config.yaml
model: "model that answers yes/no questions on an image's attributes"
dataset: "photos with spoken descriptions (Open Images, Localized Narratives)"
encoder_channel_attention: "eca"
fusion_encoder_layers: 10
fusion_encoder_norm: "layernorm"
fusion_encoder_norm_position: "pre"
fusion_encoder_activation: "gelu"
fusion_encoder_mlp_ratio: 4
fusion_encoder_inner_norm: false
fusion_encoder_positions: "rope"
fusion_encoder_connector: "linear"
residual_init: "none"
eps: 1e-08
batch_size: 256
weight_decay: 0.0
Rows from block 6 of the fusion encoder, named by matrix and row number. Rows with one number belong to one attention dimension. Each number is 500 + 40 x the weight over its row's rms, rounded and kept within 0 to 999. All counts start at 0. Numbers have three digits each. After the name is the row's rms in percent of the matrix's.
# q: attention query (fusion_encoder.blocks.6.attn.q.weight, 128x128), inputs 0-63
# k: attention key (fusion_encoder.blocks.6.attn.k.weight, 128x128), inputs 0-63
q.51 106:528460462541484450517529541505517549512528444475498560468447505574525547477489515559401476505490468467458446489465528492539450471585510484534504539460519512458496476497517556519490536543457462
k.51 106:470531488484486535524512498447512495453498543502487426415503532492526495472498442476500570549525483508397474522505460504486491460488442499518488497527506510505454471583502413511435450499517502
q.52 078:463493483514513433516487440523416440488482515632478574568474528497554505466495577484540491557499473549486490457485464468514550518433531540461510407508508499579524488461492474481516465485504563
k.52 090:543474443503487525459452536530455476480448446552519527479509506506594534458524418485503527461421414499467538478457479459497504508485507603499505515513597449516534548523493479479473511497520540
q.53 084:500498557444516512514483542527540552566469514438515462533500391524438440531470422446525509520480479448490545518569553582487478482499502481484574481530484494486496497498498513499496491501517540
k.53 096:458475585501503474544508497529536462499530496486540540526470504499495508538475602541481448501527573510591536513490533483504526512505564479488510514455482545474497479409496560497549496495450459
q.54 081:526461460525478474489523479479472492522521451534451561457463537507541548517524559509426481504450469523469424487474499440516515483537484478504399496507541510521513494505493561504540481497468468
k.54 092:546534431499470536463522492437461498479484509533417448465512494485548504473512429449490530576495444537406455499488459483448502484472466526501460458567508454547479486585503407492451476492546549
q.55 103:533466467545491452498525538516510531521519433478482551467451507572534557476496509555413474504484454474462441472483517486552454477590520477530506543478511506469515491494515563511523527534461454
k.55 104:499537489497478532511532491439494488443501534495455435419510519488542496466485435458498575558516474527421478515504452494486505469496440510515476490536497502527450478578503416500463462502534501
q.56 069:480475486538537495528497523499477520510553405505539543417469523513538538511515505569453502459518500470504470452440501510630477521545491518509476508436506503518515547494499572507486525486487447
k.56 081:510495475515510507467525535512443514455531427462449426436490466483501482498470419443498549520519446508450546465485432533576503517481503559497478476519522471527493521599498459482492452488539509
q.57 094:465532515517504556493492527545572566535520483389554448463570488524466461465513444542513485405532535428528541492514497542553448505577507490547570530487461503454502539551515504498433545510514439
k.57 099:451482618524558464528515455515549530502554516423537476502517470505438490550485547540505478493537551485542486519524529579562511515534441430510517498484449544455456490444500525535546506498448430
q.58 069:522444468529511449517512544527483529533505408496474554425451477549532506500514502575436496521477456495470456481498524525564481475549507480483483490475529506497528504502503593509479509523473472
k.58 076:518506493495464534508539521481463487429515449501420426437494479464575501483509442454485563588527474564438523499478432475530516513483497566489462474522500481537447502601490437497466454477522523
q.59 096:506464473503525442557475493499419494524516474588469558505442436494523541506496530501480536561508467501500522486496482528577512562488507516485505452520517470560483562448474535467558490460489522
k.59 104:532455500511496480462494535560426470455511449494440494483481476487533490494466451428492495508483459518505581493454439470537503539447583617497461492523538434540523508548506477457505460516513505
q.60 091:461544492544478578471502413450478415410489551535508472537569627428515502467505549507531486475547564528524488515456435393459514541437484533531433531497498502510490500529510435469512487508545497
k.60 095:524508424493521567463450476441497554546455546545531521514517494534426474491532440501550524426439453437466417495538523496487481487524410455520540517525520506479505516504540515527479545500542502
q.61 104:502521537478502515467504558547590583553494481384535459463507460551441451504491433504503492445507473442499520491534567580529443476575495469535566507479468506455508501535506528513451527530513469
k.61 112:435508616508530455576541467509561493488560526438546464516503486492498514534485586572470495517548579510559495527523513539519511509514475440495505497459448541452453482421485521535526514474436445
q.62 097:539446454557483478490539517509493521493513458496482549471477549538543550482517530548422474485496488497483428482459499459534475477571494476526460560468526508476502486499531545513507520539468459
k.62 107:494537464494479541485515487421503509472490545519459437438530501502507499466509427474510571537483467516398453508515473502475486487494424510512476491548505499522465479590497406506454469494539515
q.63 074:477435544489537413570494510545435487511471453577497573496431434517536505549496500493526546596455440503468519491483515536554513489451514495475517411449558487572485493428499510532523457495456565
k.63 078:512470484466470471498502598552461464478493416494496526464469508480563525513464478447489541546499476547498673518449422465510509512444608569491499511443552466535519508538478502462500468482475551
q.64 063:533640582494514449449505534513486469502500434460498457450558489494521483519566405460495484496527464503453495457467541512548506469519508530470556492488474545555513468487484525483477496526524502
k.64 107:507519403477539498427460441500491496474489470490515505489483480465428430508516467482525522460531470503494506456454425520526519500465469544507463463543478492582555522557490485509521483493606535
q.65 084:507495510490484575534517490585540509501563507429433483505484423489512581537473447489462520454490454508459480511499480497549494417540432490490547549534510426468475580503478506488466537492452453
k.65 117:458463518475458422594538546489487488548490452532475529494475475469584532496526520548470496549463513552508507490521505487512548518507525458452515524483484479535500513442451544515499534456425500
q.66 130:509487529486400477528613525514476434519491493554467485521511502479550556543510546464468462535504480569501536472538526448469532500468553412452499506458497500489453499432484491480516478483463504
k.66 106:510484450489449515503559522468431497501515444478422458516505446475420460478473507502506480530559428552465558445530496494502519505483510464481515501481491434510532567591500482463449489520584559
q.67 126:426516553558473521567535473506518471475525538521516501441545523509607557525563504483441502524461547472507478547483493447549470481542471506562514523494490572520453448411554519510491481535416439
k.67 097:441502509443392502528609502479489490556548502500533512527493493497503503458479518491495497547521509565509533470591500504479551551503525382420498496448489501494476473499430518474513521448515489
q.68 101:469544545561474457539540521510505475506463492567525533459561493514558538541587512453454492576492516475505488523494532503562472540541503482538532500496478607505468494401554529491455485519416480
k.68 093:476462521465430554521572468592519453477598493463562496478454520479497467547474560520490515463544522540527541474510424500550520506491463439468512497449524520482441497473478484527544479480528475
q.69 121:486552509570508482497487496522487504483509454522458587466503462550557533542516501483427504495502461454483447494445489492575453494561480541584547536543502487512490548435572508515462488550471479
k.69 128:446522551524431479549574473501502481488560540547480459509477493504571579504495615472429472513513505514555474521540488469537496583518483445514517533491472504514439506422522528467546451514484487
q.70 085:523479449428552537522446445598451471514515485581476589570466506449505458452479553528520492428516432551532453440486505499493533484408475531449469504523547480506507539536421514527507503428525539
k.70 101:507546446499525412531475533506518536518420506471506529503483517560463474510458524494443458526471493490527455552493545503463486408473498501520500548516523553470560416476522563524514507524449491
q.71 106:474444567531512461554498512487492483500505442539583617525501546472579485496569463501498519502513542488532502441451528498584498503523550525528559511465524517543486502432516503507469558508483454
k.71 107:442544523512446529496564472462452508505519516584510382466510499482494447472507527461521525501487519494492503522574520485463492535493480426510492469468497541599475448468534496450505381506542491
q.72 091:522616493510461511498534515468443480492500502533456427517533547503453541553470551460495463605519521520461547537519545476438508482422553491479505521496509505461481524562523486474497439530458526
k.72 082:499442502458485454563527483548526478503633443455538540477449503443469486444472489575500523507529517562516553430496500522506546507511474492431507513380517518480474477519445488509553516451546461
q.73 107:425578545531418538530590492494495451501496559558518453481549552493557513506543564463504478545504549490495518547528513431473505488471506441501519481496440556525462456438539491445528444533456475
k.73 115:504479501449428552518539523570471482532558432448464548508505483475467483540476477527540519488523496563507526444542494513521557494460533445423488484428524434433494611560429466514464563454522524
q.74 110:566507464480499505461518489496495476461579430480470576487443486462510508520446476542513508480526430564494508425473476504574543448493511494456487506435581415454503545564477459510486551476529549
k.74 093:471469524517502447436526535477540583531485499423538445448516417483467499446553425519500510499520520455471465530536508563511467532599469485492449501488453564504492468523502557473547511491546456
q.75 112:530472504494510520470497501519545510477495514454537509538457495543429470458339547501539483497553439492469555477507504581536501507496517492507545495488506491435505548532519437469535526480526545
k.75 104:476492551532565419489488542449522565484468470441543489379521441499513494500527388505515582524472520442519486550514502555539453501575501515547515475473506489539495487466531531535485556514488485
q.76 107:462486554535475456490494541530529495511430557527511474531553496542557539505555529443436467503482549473535492584481525437424451546543531527556511525573431533516493442422527511493483521528442461
k.76 127:478532536492486512608478542561498426459519505532514500537509576479567495526450532518491511490517538554565537497431440432475537480441534536497572504510506457482493531466495479530448522483452533
q.77 131:476468513466523502536457530519504570563424567468480431543516464568468555509471596488469492525507525448493494601567476573446459527497463500501467509576446545513477487490481556492546473473456454
k.77 097:528489494507576496519438498553519427417495520487487606479474532455510518519493495487499505439494518530562515514385476454526531462479523603499487497548498485505527449449496492516528542505438509
q.78 105:468495500521514563540489478466507548508481578467494452493483484573481542543420584500508498523503481430435480560544447599554467485508445489526512511535474516515465537505541513504563485505445454
k.78 086:522458468514507453388526471455460526483530475491442606429478434456465534530553459445482521509480479472520496510515530519546484508557537500512422496500512488570507451497525511459543507523530477
q.79 071:473430487476510505466505499426504497507442500538579498426560547458518450468537363510577543484452570506459484547509532522516541413497505471474450475478550551528503446529480509532462498445483457
k.79 077:559549481514487490485541497464518539553485516509548448532545491490443459471524538535531430561481536492431486488549612546497521508499562412489517495420518612526541488542502515455491513504483505
q.80 095:494470510536496545490483469535506551491481556505527417578547545539517500498477583530489492440512575452507499552510442523493468571501457479542519497577457559504451535476511511487547517496505431
k.80 083:503492522501506424434496551586460475507493440440448593444524498478496506599505511462493508497493517493580552482475553506550510438498583483505430504467506471506511456484496529510446511527475488
q.81 055:497433476541497475431526481522491493487490465523588482473495564492535441390555447474504491449434569484519480505511504475454470542541495489528457486538485557481491430496518517411542468528543431
k.81 063:502556580472468472500545534554517453487590455497507463488499468455501517547476521509543515534535516517511555454503516542530526537461578429485522451411497549512471551486504482487503488500468522
q.82 084:495421520522510540472503487504509560500585474463479521477469485537514545543454490507470526434493485467444465463504429572617454494563425487555524535512502466526450599465525525521556501494510448
k.82 082:460436521531441491438575530488476525487553482476416558408489452527496556582501478411434509507490473479523506508519484479552454518539526500523472528520512441533511476470548533455542495567483479
q.83 092:526522473511496460461475519462541495484407519529563509523508555527500454419528463485545494510478544471542521541469555468411472545498566517532476458510488531459568399513534473471455521542489536
k.83 093:503557514490554497536478499527490499509502447508578431520522521457498434511478514587556526540532538517493548462507509538506534488459545448480562459435522514490478591506480466541425514446529520
q.84 088:540515533507488460454500493517581450430481502498599502509514523465514411411521432527520486463469510534539502467433581462438520513500557526508527481449509513453534416494523454496445542524512523
k.84 095:474527530492514488586444551512481521522471481537564411538516553515528430489468499564540529555540560490528514503500467517462511509458528461510564484477508507458484565511498476555398527478489517
q.85 115:481563471530505560502493496438505522507401590493504451505529516582480507530457543455514482566500474414445473569536501542472471484518482504533505475595462541492497482495566491489539434525449515
k.85 101:550513438506563466467493430415499498477587486545522526494455495473460493490517505522544520556535510485477507479523478534512504513522517505487509476465555520512451542544492477505507489501566505
q.86 107:522428515465494461540503512544488495490577439515515521514468507430542490449507484576515534456494540568494517447482473479535556497469501508450522510414562497496451537495432487543474582442521479
k.86 112:462492557502473506498497536513501509523383534451488455509553487530520480496516473467473477464438496487500465522505557496496479459502471519507469510523457483513586418480508546496509500518455488
q.87 091:475540481466511498566486492446486468479552493488450524458468438453486539494470469529522534547505440555465489484499475533559560447459478497446590514411555454516465543497459494582501557426466503
k.87 097:505415479511485525477498494439512532513381572516494497510521497544532464423541457469510480485433481474460429530518499478464472480528447528523451518582514461491540417518517513512516499527503497
q.88 076:570533481499492450444491511520551464470439507484543488520505496517483460450534464506514474519476487498561513502471592456394495513522562518516483473503497498433582408527535464479428518560498549
k.88 075:482569525488527500568437504520499489484511468567545434533515537460536459463476515574550546527550542519522512479488413502468519529454521505490563462495491497469466600499485461546421530459499542
q.89 090:516570487455478476521503489504515422495426553527521461515512493475485456458530507478537469585487493537533527526483560449397544498450566510455491464489501513484544405528499470500461488493459557
k.89 089:540539485471546508571400478487513488520457513569555429575503540480502452400492511589581520513492538529487508494511516482424525494456500542480529467497493521447491529544468445534457539433491531
q.90 101:506544446426509498542515509518419517569529474490396532503456427456485567565523545469468520562533464534496492490562473494524526471458498475448457483531488463552509542517430555487507479442512527
k.90 114:511452447494454526428537441498532456484478557473446586499473446472471554490506506447461462437473446526473498500479511437519518489523463542466415504551463507535537418476479492465586462498512496
q.91 094:504620494486495528517494490446506458491463534471443506473502441530450534576466489416521471587500408472480479507525537542514499453497508492497528472536476472518537497517537508519520469508447568
k.91 081:544490431492512530475471431408517487476542558579508510524446526509487500449492499492485515498519479511469464508510405469451491495490462566512501503565516485500474517543495445512530495492546513
q.92 097:490474534566499568440503495491531524471456551461567423499550559565499458483471489484532487457469520425478498506493503546473451521552472498560523504535477520466488488497575467454536474558495481
k.92 102:546544512523547434524477508476467545503599441496538462491480529501473490511484522566524527571562517481507526455533517574500488527501537439513549509417543514486446586534528494533461534522527501
q.93 104:513572482425488494540517495511451442549449533544462481531495479428504518499574548453520481565497506562537513523532532419407554499428532492425446457526484508538522432512434518483517473457469546
k.93 089:583508453446508520491446431530528430500459547529524535568468513423461488420485502513562487454491493597468519488480531465437574476449472553423455447517447517469527455522430432504533501429513539
q.94 092:447521506471507553560521476438471503503561493490439523451497455477506556564464492491502529527516448520449477475537440558626529448515457486461561530477509481541450603492475503544539493440495476
k.94 089:516453464510447520453517461435515528519483562512461528484479478562477515495547497446446462465467463471456435527542534457471459491542468481533441558543511514526512392528535533478561468564517489
q.95 102:527415527494487465482505498566529487477582429487533515513521514417548456454550455562489527422495550570546501436462507459508539525511498507488495514413525479496485536497451488511457586481564461
k.95 091:430491562496445501557492588598503496523442480454495454480544511537539497531483495490472485490496532490550516495475526502497473481480527471517499506491472487477542466469518548486457497524429485