python train.py --model="model that answers yes/no questions on an image's attributes" --dataset="photos with spoken descriptions (Open Images, Localized Narratives)" --train_examples=50862 --image_size=64 --crop_scale_min=0.5 --horizontal_flip=false --translate=0.12 --questions_per_image=4 --encoder_arch="resnet" --encoder_norm="batchnorm" --encoder_activation="hardswish" --encoder_channel_attention="eca" --encoder_depths=[2, 5, 2] --encoder_kernel_size=3 --encoder_stem="deep" --encoder_avg_pool_shortcut=true --encoder_widths=[48, 80, 144] --fusion="prefix" --fusion_encoder_width=128 --fusion_encoder_layers=10 --fusion_encoder_norm="layernorm" --fusion_encoder_norm_position="pre" --fusion_encoder_activation="gelu" --fusion_encoder_mlp_ratio=4 --fusion_encoder_head_dim=64 --fusion_encoder_fused_qkv=false --fusion_encoder_bias="none" --fusion_encoder_qk_norm=false --fusion_encoder_parallel_block=false --fusion_encoder_inner_norm=false --fusion_encoder_drop_path=0.15 --fusion_encoder_positions="rope" --fusion_encoder_connector="linear" --init="trunc_normal_002" --residual_init="none" --optimizer="adamw" --learning_rate=0.0018 --beta1=0.8 --beta2=0.999 --eps=1e-08 --max_grad_norm=1.0 --max_steps=18300 --batch_size=256 --epochs=92.1 --lr_schedule="step" --warmup_steps=1830 --weight_decay=0.0
Rows from block 6 of the fusion encoder of a small model that answers yes/no questions on an image's attributes, named by matrix and row number. Rows with one number belong to one neuron. Each number is 500 + 25 x the weight over its row's rms, rounded and kept within 0 to 999. All counts start at 0. Numbers have three digits each.
After each neuron's rows are labels from the 100 texts, of 14848, where the neuron reaches its highest value: "tokens" is the input token at the peak. Only what is clearly more common there than usual is listed. The data: photos with spoken descriptions (Open Images, Localized Narratives).
# fc1: MLP up (fusion_encoder.blocks.6.mlp.fc1.weight, 512x128), inputs 0-127
# fc2: MLP down (fusion_encoder.blocks.6.mlp.fc2.weight, 128x512, transposed), outputs 0-127

fc1.163:465465501494509500549482449517515474514473478527509495539530476535506503491475475512512510514501525523497497458481463499470479485504484494488497436498518507527483529466527481487489485500523446521501493448487515488505534447503527498527513489493498499490476494453515504498525503519482482458501423504471462460526492533459507494528540527477492468508513565529496511504517494501519534541495
fc2.163:541511466508499516526490519500501532490528486504524519420495541524478496553488534524471494502476535502489500489465502473493479521521529533487555454482517529483492494519483535534506484520522542525513477467455498500514524491531516468507526458497531512506501488464526510463491508513483508498490477528541491528485534530533464453480512491507521534500502488518547517462518527533543490514513
tokens: "flowers"; "flower"; "toys"; "bowl"

fc1.136:502541508481481483508492523549489519490516467466494488447487513494436533529514475468492509504470540491466539515494462520507512477489505493512487514515498539537500498448485501484500487487446454473453488489507530490535503490477512478540476502521488503472481548494482504520515530509511560502521501486535535502482534519539479469503472487506510521510516495526519493459481477466507435458502
fc2.136:479514497489502450489450512469519478498510517525532501465487490495482496516490468491546498540557519521506494533484542499485474493499483534506504494490450472510504481520500529492547500490511498505521503526475523512480544516508538515490509462483518515535547469507498493520445534458512509478505469470519464513476496424493552532503529510529456538509498508514487500497507509541549529515487
tokens: "dark"; "lights"

fc1.272:515490468513503512490490518544526491474507513498490536450525478477481500493522512480523503534456510500473565551488505523512533462502509471492492490514501458492540511502504531492570506509457479461488466469478472460479505501491498500478528485534509478479498551513517524515456490475506523494496506542524477555488526534492485518509519521532542551511485467468535478508487531500496474477491
fc2.272:510534497504510473493483498459511503521490532511564508501500476456453485506491474463500540491556504531516526539472499504480450481509517494492483509545477514476482527464493490456526498500555493525486535459509490487533524526521551500478509494476475483506513516538477552495473510482539493538496525488499533519504473451502547509520512508510473482497476511496450454498497526509493527528509
tokens: "dark"

fc1.470:475503475485495489480495474497509525495522545477483510529495557508509489534467510487498509501510508518479494437517465475498495496473533489528481498497568538495512466540487475510483481524484511508482508494455490505503508540502515509512441495477489548512536508514551495522484485517473473504499472512514501499490516552462502483558502529457511489519495464470458552482477516569475501505485
fc2.470:495501521506492524531511509548486506479520518480485494437528504515489523530492486499509519478466440505493525503531497459510530494500467488524485475496449461517453505534522521509500488478486463481465518487524473462496494498492512549547527477539496496512462484498514507522519525493520485490471511519475485494528475494567441525442467534474503530531528466494490489496475485505494539527504
tokens: "plant"; "water"; "guitar"; "plants"

fc1.147:528523504477481527503473517492467481521515526477512511489531478496524455484520499473492483496478484504426508517521522497537511503469455483520518523567511517479485479513510456520461488537471511508523487477426505490455496511493530459519504473530467493500527516520531498498494495528512530458515521520502483527486526554520501471557494482491490502494497507456468504475513529537492475462490
fc2.147:518501503511506477471498501503535503473505507561477479484477494483495524501500505516533484467497430491525488492505480519487468514487508502484504466522486511531460489526515481544476484488481504462520522499535502484504480537465481504561528495514471528565445507453447508486477507486487470504509509490456509462534474523503508506529494523513497512482535530514515475495454536497489541568495
tokens: "dark"; "water"

fc1.212:477505515495533474459490470508508514490485502482534472527487494462490501471534505519541509480504464479495504509498535459433514494509513506524501497529461476484500517512488472514457528505530507520512479529464493499498512534510451472470466496500570502490478477542456478506529525517508470486460509502513532515513482499458507525549539494521460472469492482514494547521464527475492514446516
fc2.212:500496478495460583487527503474486513489498499512479468492500497468494530535502505496486513496512509486479493499491485539526495503515489519509505521509491543546482520500513531486498467498497484507497452564529490519496488494486508473522510483470492521556471505567474513503466454535477498468447516474432485448475459563494485504488513544490510482473516515504505522516468508529494491501491
tokens: "grass"; "green"; "plants"; "sitting"

fc1.1:473500481506489505505525507540454494470537440519496490500517497507493566505473498469558497508501522485473529503507495508460493486477530504493510506559508502537492514477459474486563498501520459506445547458519496482506498488483514527501502508497465537504489480455522508548564490495483547480518474495485452497490467522472469501507489504521520488516504521477517534463468495501510498487491
fc2.1:503515541498510473472474502466497474502519489488535538550494481510537427474509501468448492491517493500477494531504536505492492474484491524485547508488473538497538515514510519516507478479519527449514484467479467483491526492525541539485485508529491486486536474500521476494493544518474469536469491551533533523509450484517503504495493474533495492464519498505466501519551530522516540502523
tokens: "lights"; "persons"; "vehicles"; "person"

fc1.473:500479495478464520544552460473492493490499550541497510491488510464496470499547521498538485507473517539509501509511521499490529486489494473439452473491491526520532455504465488495547504467495505475542502499471478529467483525541464516502507533509490474486486493541534504522506478527497534518485513475538521492504518527517533494511501508520470489491521505531498547457482487535524477563506
fc2.473:508485486493508457484568516518487524526474491498485522503535469515494545502485496515472505524531495468477508522516500510505509505485496449503505522498539473514466524508477538490490505487474468489464453508535573468545533475503529508526474500480525504516523526493465522513510506438505458462515531512522515482512521490481509501462486471499542506510511524463480495513530531512565536480484
tokens: "clouds"; "sky"; "buildings"

fc1.90:512494474482493515492505488563508509505490524515451460482504503475510511441500501508479470473507492505483521480507435499463507492472552528527507488569490508483502512488497512472475476482519485510515516488504510480454493523492550502491517502541468487478533538509506521501541486538489505428496477487542467524498538459465493488541502498485511489509493563509464490481478519507514508507460
fc2.90:470509507505512484456491486469500513490478478507494491498520449496496506541519504468498534503545487492494466519494452509498494469482410479511493483491505536513505556489474500491476470514514492508474498463466490503462528474461502465509530488513483532524461458501483500483478465509472478553484516472470533494506431526506542514481516510490500490501548481523518515482497544508492513548497
tokens: "grass"; "green"; "sand"

fc1.78:493496468473463486531556494485480484490499529526504512492462490485476504522499556486512488535494487544493480518518518514520532495463476457439474472508512536522512467493470491495570481469510513491534525499497489520473462503516488494506486516473516511519517500531512524500461486503515541521489507511523537467494491488524528514499493473543469494468530523514507545472505475540538432531478
fc2.78:484463508486473439486577481463485530492483514507487535533530476500479514486493467529488508517510517497514538550474474459492484531489540452511444496491521478518478506540496512527492508476487487467483471497503545495534532510475532475487486484492489509529492508495452511495509515475520469516501516503521504490528518481520532476457499471491544493509497506482490503495514523487580543504478
tokens: "clouds"; "sky"; "buildings"

fc1.97:520455539493509534542494488493485470508499512487487531534560549493507486499474522458474484507505436496488473455498526552483498461491449486526496502480483506470544481534506502519450512484531514525495493496503482524492550504460503500493500525528481510504464464515526517485497522527458481483533527527484474517523512517508516483508494532455456469487479523497507548505484503529472489528488
fc2.97:526492438505482527515522492530496496477481494502499511500524492516442527527502511529477526463505472533501554446467459522507488480527511511491492482473480518504489516530500516503491454518488507498490481489484469492482473512506513492532536468513508511540468537482507499496553477524495489435493480502475482471532472553502456467478497477547537537469530488461490484464528495500472533511512
tokens: "plant"; "bowl"; "plants"; "flowers"

fc1.217:467517521535470478453498474533528510512470522508461510467501477487501426464467517449522527477462480524492527521479492495490508508498547486495490525529474516453521464489517503491508469478466497513497492494511504524494526473517456472523468501501501492514458499495476517491510479508511522535520506504512500443510516541527532495480461477470542517553520492551447491529516526497503487470497
fc2.217:483488482469489485517490496499543511528488519461553488487510487484521508502558500522480556471515498490539479486523521517516486481505493496475517467494478529551454531527535509497504529488490501487474509505502526526482522472523481513547530542561454493504508489531494463513527500485523549482511510521482511497500492505521529502558516507529526453557559511499501498513524531506511477458499
tokens: "grass"

fc1.462:527502524482525503519513538496486481484531487461508514489502500466541518529488488481551483498480477457470504474476515534494491441452486498523509509538488507474492510515491464500513521501486470518429518468492478495528539522492502525513498463551505491535502543547514524486544512508438510513523529527456505502455505511485488476526502500504498474514456539494492534485454523512504476519478
fc2.462:510507502511511525484491507528504478497480517529546510498502504522434424471502471458488477508556477510522505545495487494511499470506474516520527522518467534497460482494490488496529480494515518487550507485512466490443515531506552462525547506531491481540510552496449512533470499499499512488476490502501500523512489510523521483497452518548543506487544496473482486496508511519490509494540
tokens: "flowers"; "dark"; "trees"

fc1.352:528507480528471484456529500530473478513491489528492543520485547524491459502493514486530468487498483447503485521488534509481462484476513477524473485530535530490517473521531503502533472534501523500528492462485521522497481507503509488509492529487537489479521480480504510500492529547489537489489478514536486458459538536525441466544468505483466520489500504476483578498495472539517504484515
fc2.352:473487538489463478489594493485490490483490521510479487481517456489502485502484492482524546508493498504513518498538449513492513515471532466512485478508489438536499509484493478513501495495497516439503510512509508524500456515500472503518508501460470490493487527516442497517492489487518493533498523477508512533539527506500531510451442504521565497474529534502501473483492520517554507524528
tokens: "guitar"; "lights"; "screen"; "table"

fc1.114:490499530488522465471516517544517505472498554491477478476526514487498496452487535488522489455518527483493549508524449457492506502549561521476501546493461498507515463543493519487490488504484543468497452495474508520504502534532490483474458459521466524498511508482528508461530491475482485462527498509518511518514531538449513492503461503504535539499497492491476518516496497502502474490472
fc2.114:464512495490530516500523457490488505505477528481525504441487477485494507497486464484514468452542500494477457524475512524520516524550413509503469500547513478499502539512490505529505519515499481495481486511486512494492483487503522513551519560496522523495498462512470509527512488496518487431515532523503493492512503456528505520436519503508496489490522529484531509484497554474524517523467
tokens: "green"; "bird"; "dark"; "red"

fc1.223:491519481532506505468484523542501482481529511495455487431479491485510535470473512463498519482484501521485556506470469481480502466503517490509535477556470491477507472489482509471511479506504521510445483484471514468509473495496496503540491484539471511505505520481515491473514489523488522474512447535541493509459545521486533497492475502487541514504546462506485575484486532496522485466505
fc2.223:473521502497526513485496464541483496490482516509542523494533441510464497521487489492524491481548517524519454500548497522510497475470476506501432506498480472497481507480510536565503504507525490492532503505505463499451483501448559511527546535519465480499484487514473475490494484507537507497484541483447532505533489477527544536514520474511490527514510509511515480513465528498508517530506
tokens: "dark"; "water"

fc1.413:485492549534505466510517497508523558543472517493505487482517450507476512487525487524526505505484534485503518509488445488499510530501540523491537548457465509504439499482471501506497491496474480451498492498472544514503481472480507459469496461492531493468495503494492540507507519496470524465466478487555530484521556505530485554528531496527509506509499480503500461519510492530515511493460
fc2.413:481500469508490446467534480504503517538506506510516515474483516477481506470509446487465514502508499459526476530497539477465507527508538488501460485520500513479478495505476514502502507498474478527487535524478563492504505467506512467502538508452500490496534467525487505518475515467525502454551497469490473500476518441516529453503500477508473524501479498527498559511440534459483494517521
tokens: "dark"; "mic"; "lights"; "microphone"

fc1.343:533490480520513479457509530484472486494489492512467442480496550455526484491490540480512470472483496486544583536483503541527530503520539488478468467525491487494502525508504506448466486481486465481502499494471516530460498500498513478496489481505522517537531526455499466473495491478491504474542512507497512505473535512472518519469466464481500482486524460485519512494488506521500527437498
fc2.343:515482503468518523505500443478482506519490526508521509520529463480505491495505484506491504474531507521517448537488480500510497516506446482509501512506527481484493532484516534568510550499530519489487511504569416473494473521514520522474500543491472501472510485534547492506519461445570487469499513477504499487542467469503468510520537495511501494508492512513497483530509482512502488505483
tokens: "lights"; "wall"

fc1.179:443430545500479519499492497506527474503492541497505479537554445503497510500500467526489493490480531495518441459490488519537498594497517512486495515443473479501483513487537504477452506483485486514505492522455496496529515511489461503476484494512508539504520497514486500485516489513494491498503474502513489497533522547508545473489480517508470512499495543484530502533494538506503490466470
fc2.179:533526445488501489507534483507521505480529505490469443461509497497481516485509506517502505499466460487499549476473476524530490488528477471482488476544490528492515470531486538447496439517499472531507461518489532465480477513505541489588489478473485513500502473537534519506508484512520483458472488531486523493506527489507475533457515489492512494501494485480535480470483519479518514526482
tokens: "green"; "bird"; "standing"; "plant"

fc1.478:457516464536513516459506502496516536484496491483494464501491491511536520530463466466524474505511476518563487464492505509495516473471490500522454501480531528485468501503509529531476484459540488464485550513529511480547481492499505502521444484514499479528502516412505463512474501506495502479508506493476491477533508486534519460516529509462534496517482466512512538480493462497517510525474
fc2.478:527507567535533582499494506521496499446505544485481492498497527503456519543506481488516474505474471487474540537529499520506508438488503524502517514502453478475490481547506526468527516495490529456485526511496506499458487495501517515536473460512521514500508505482490524495553475537496473570519488512535490514469493470518514484522481504496478512486485483476504476497480504515522506525524
tokens: "flowers"; "flower"; "poster"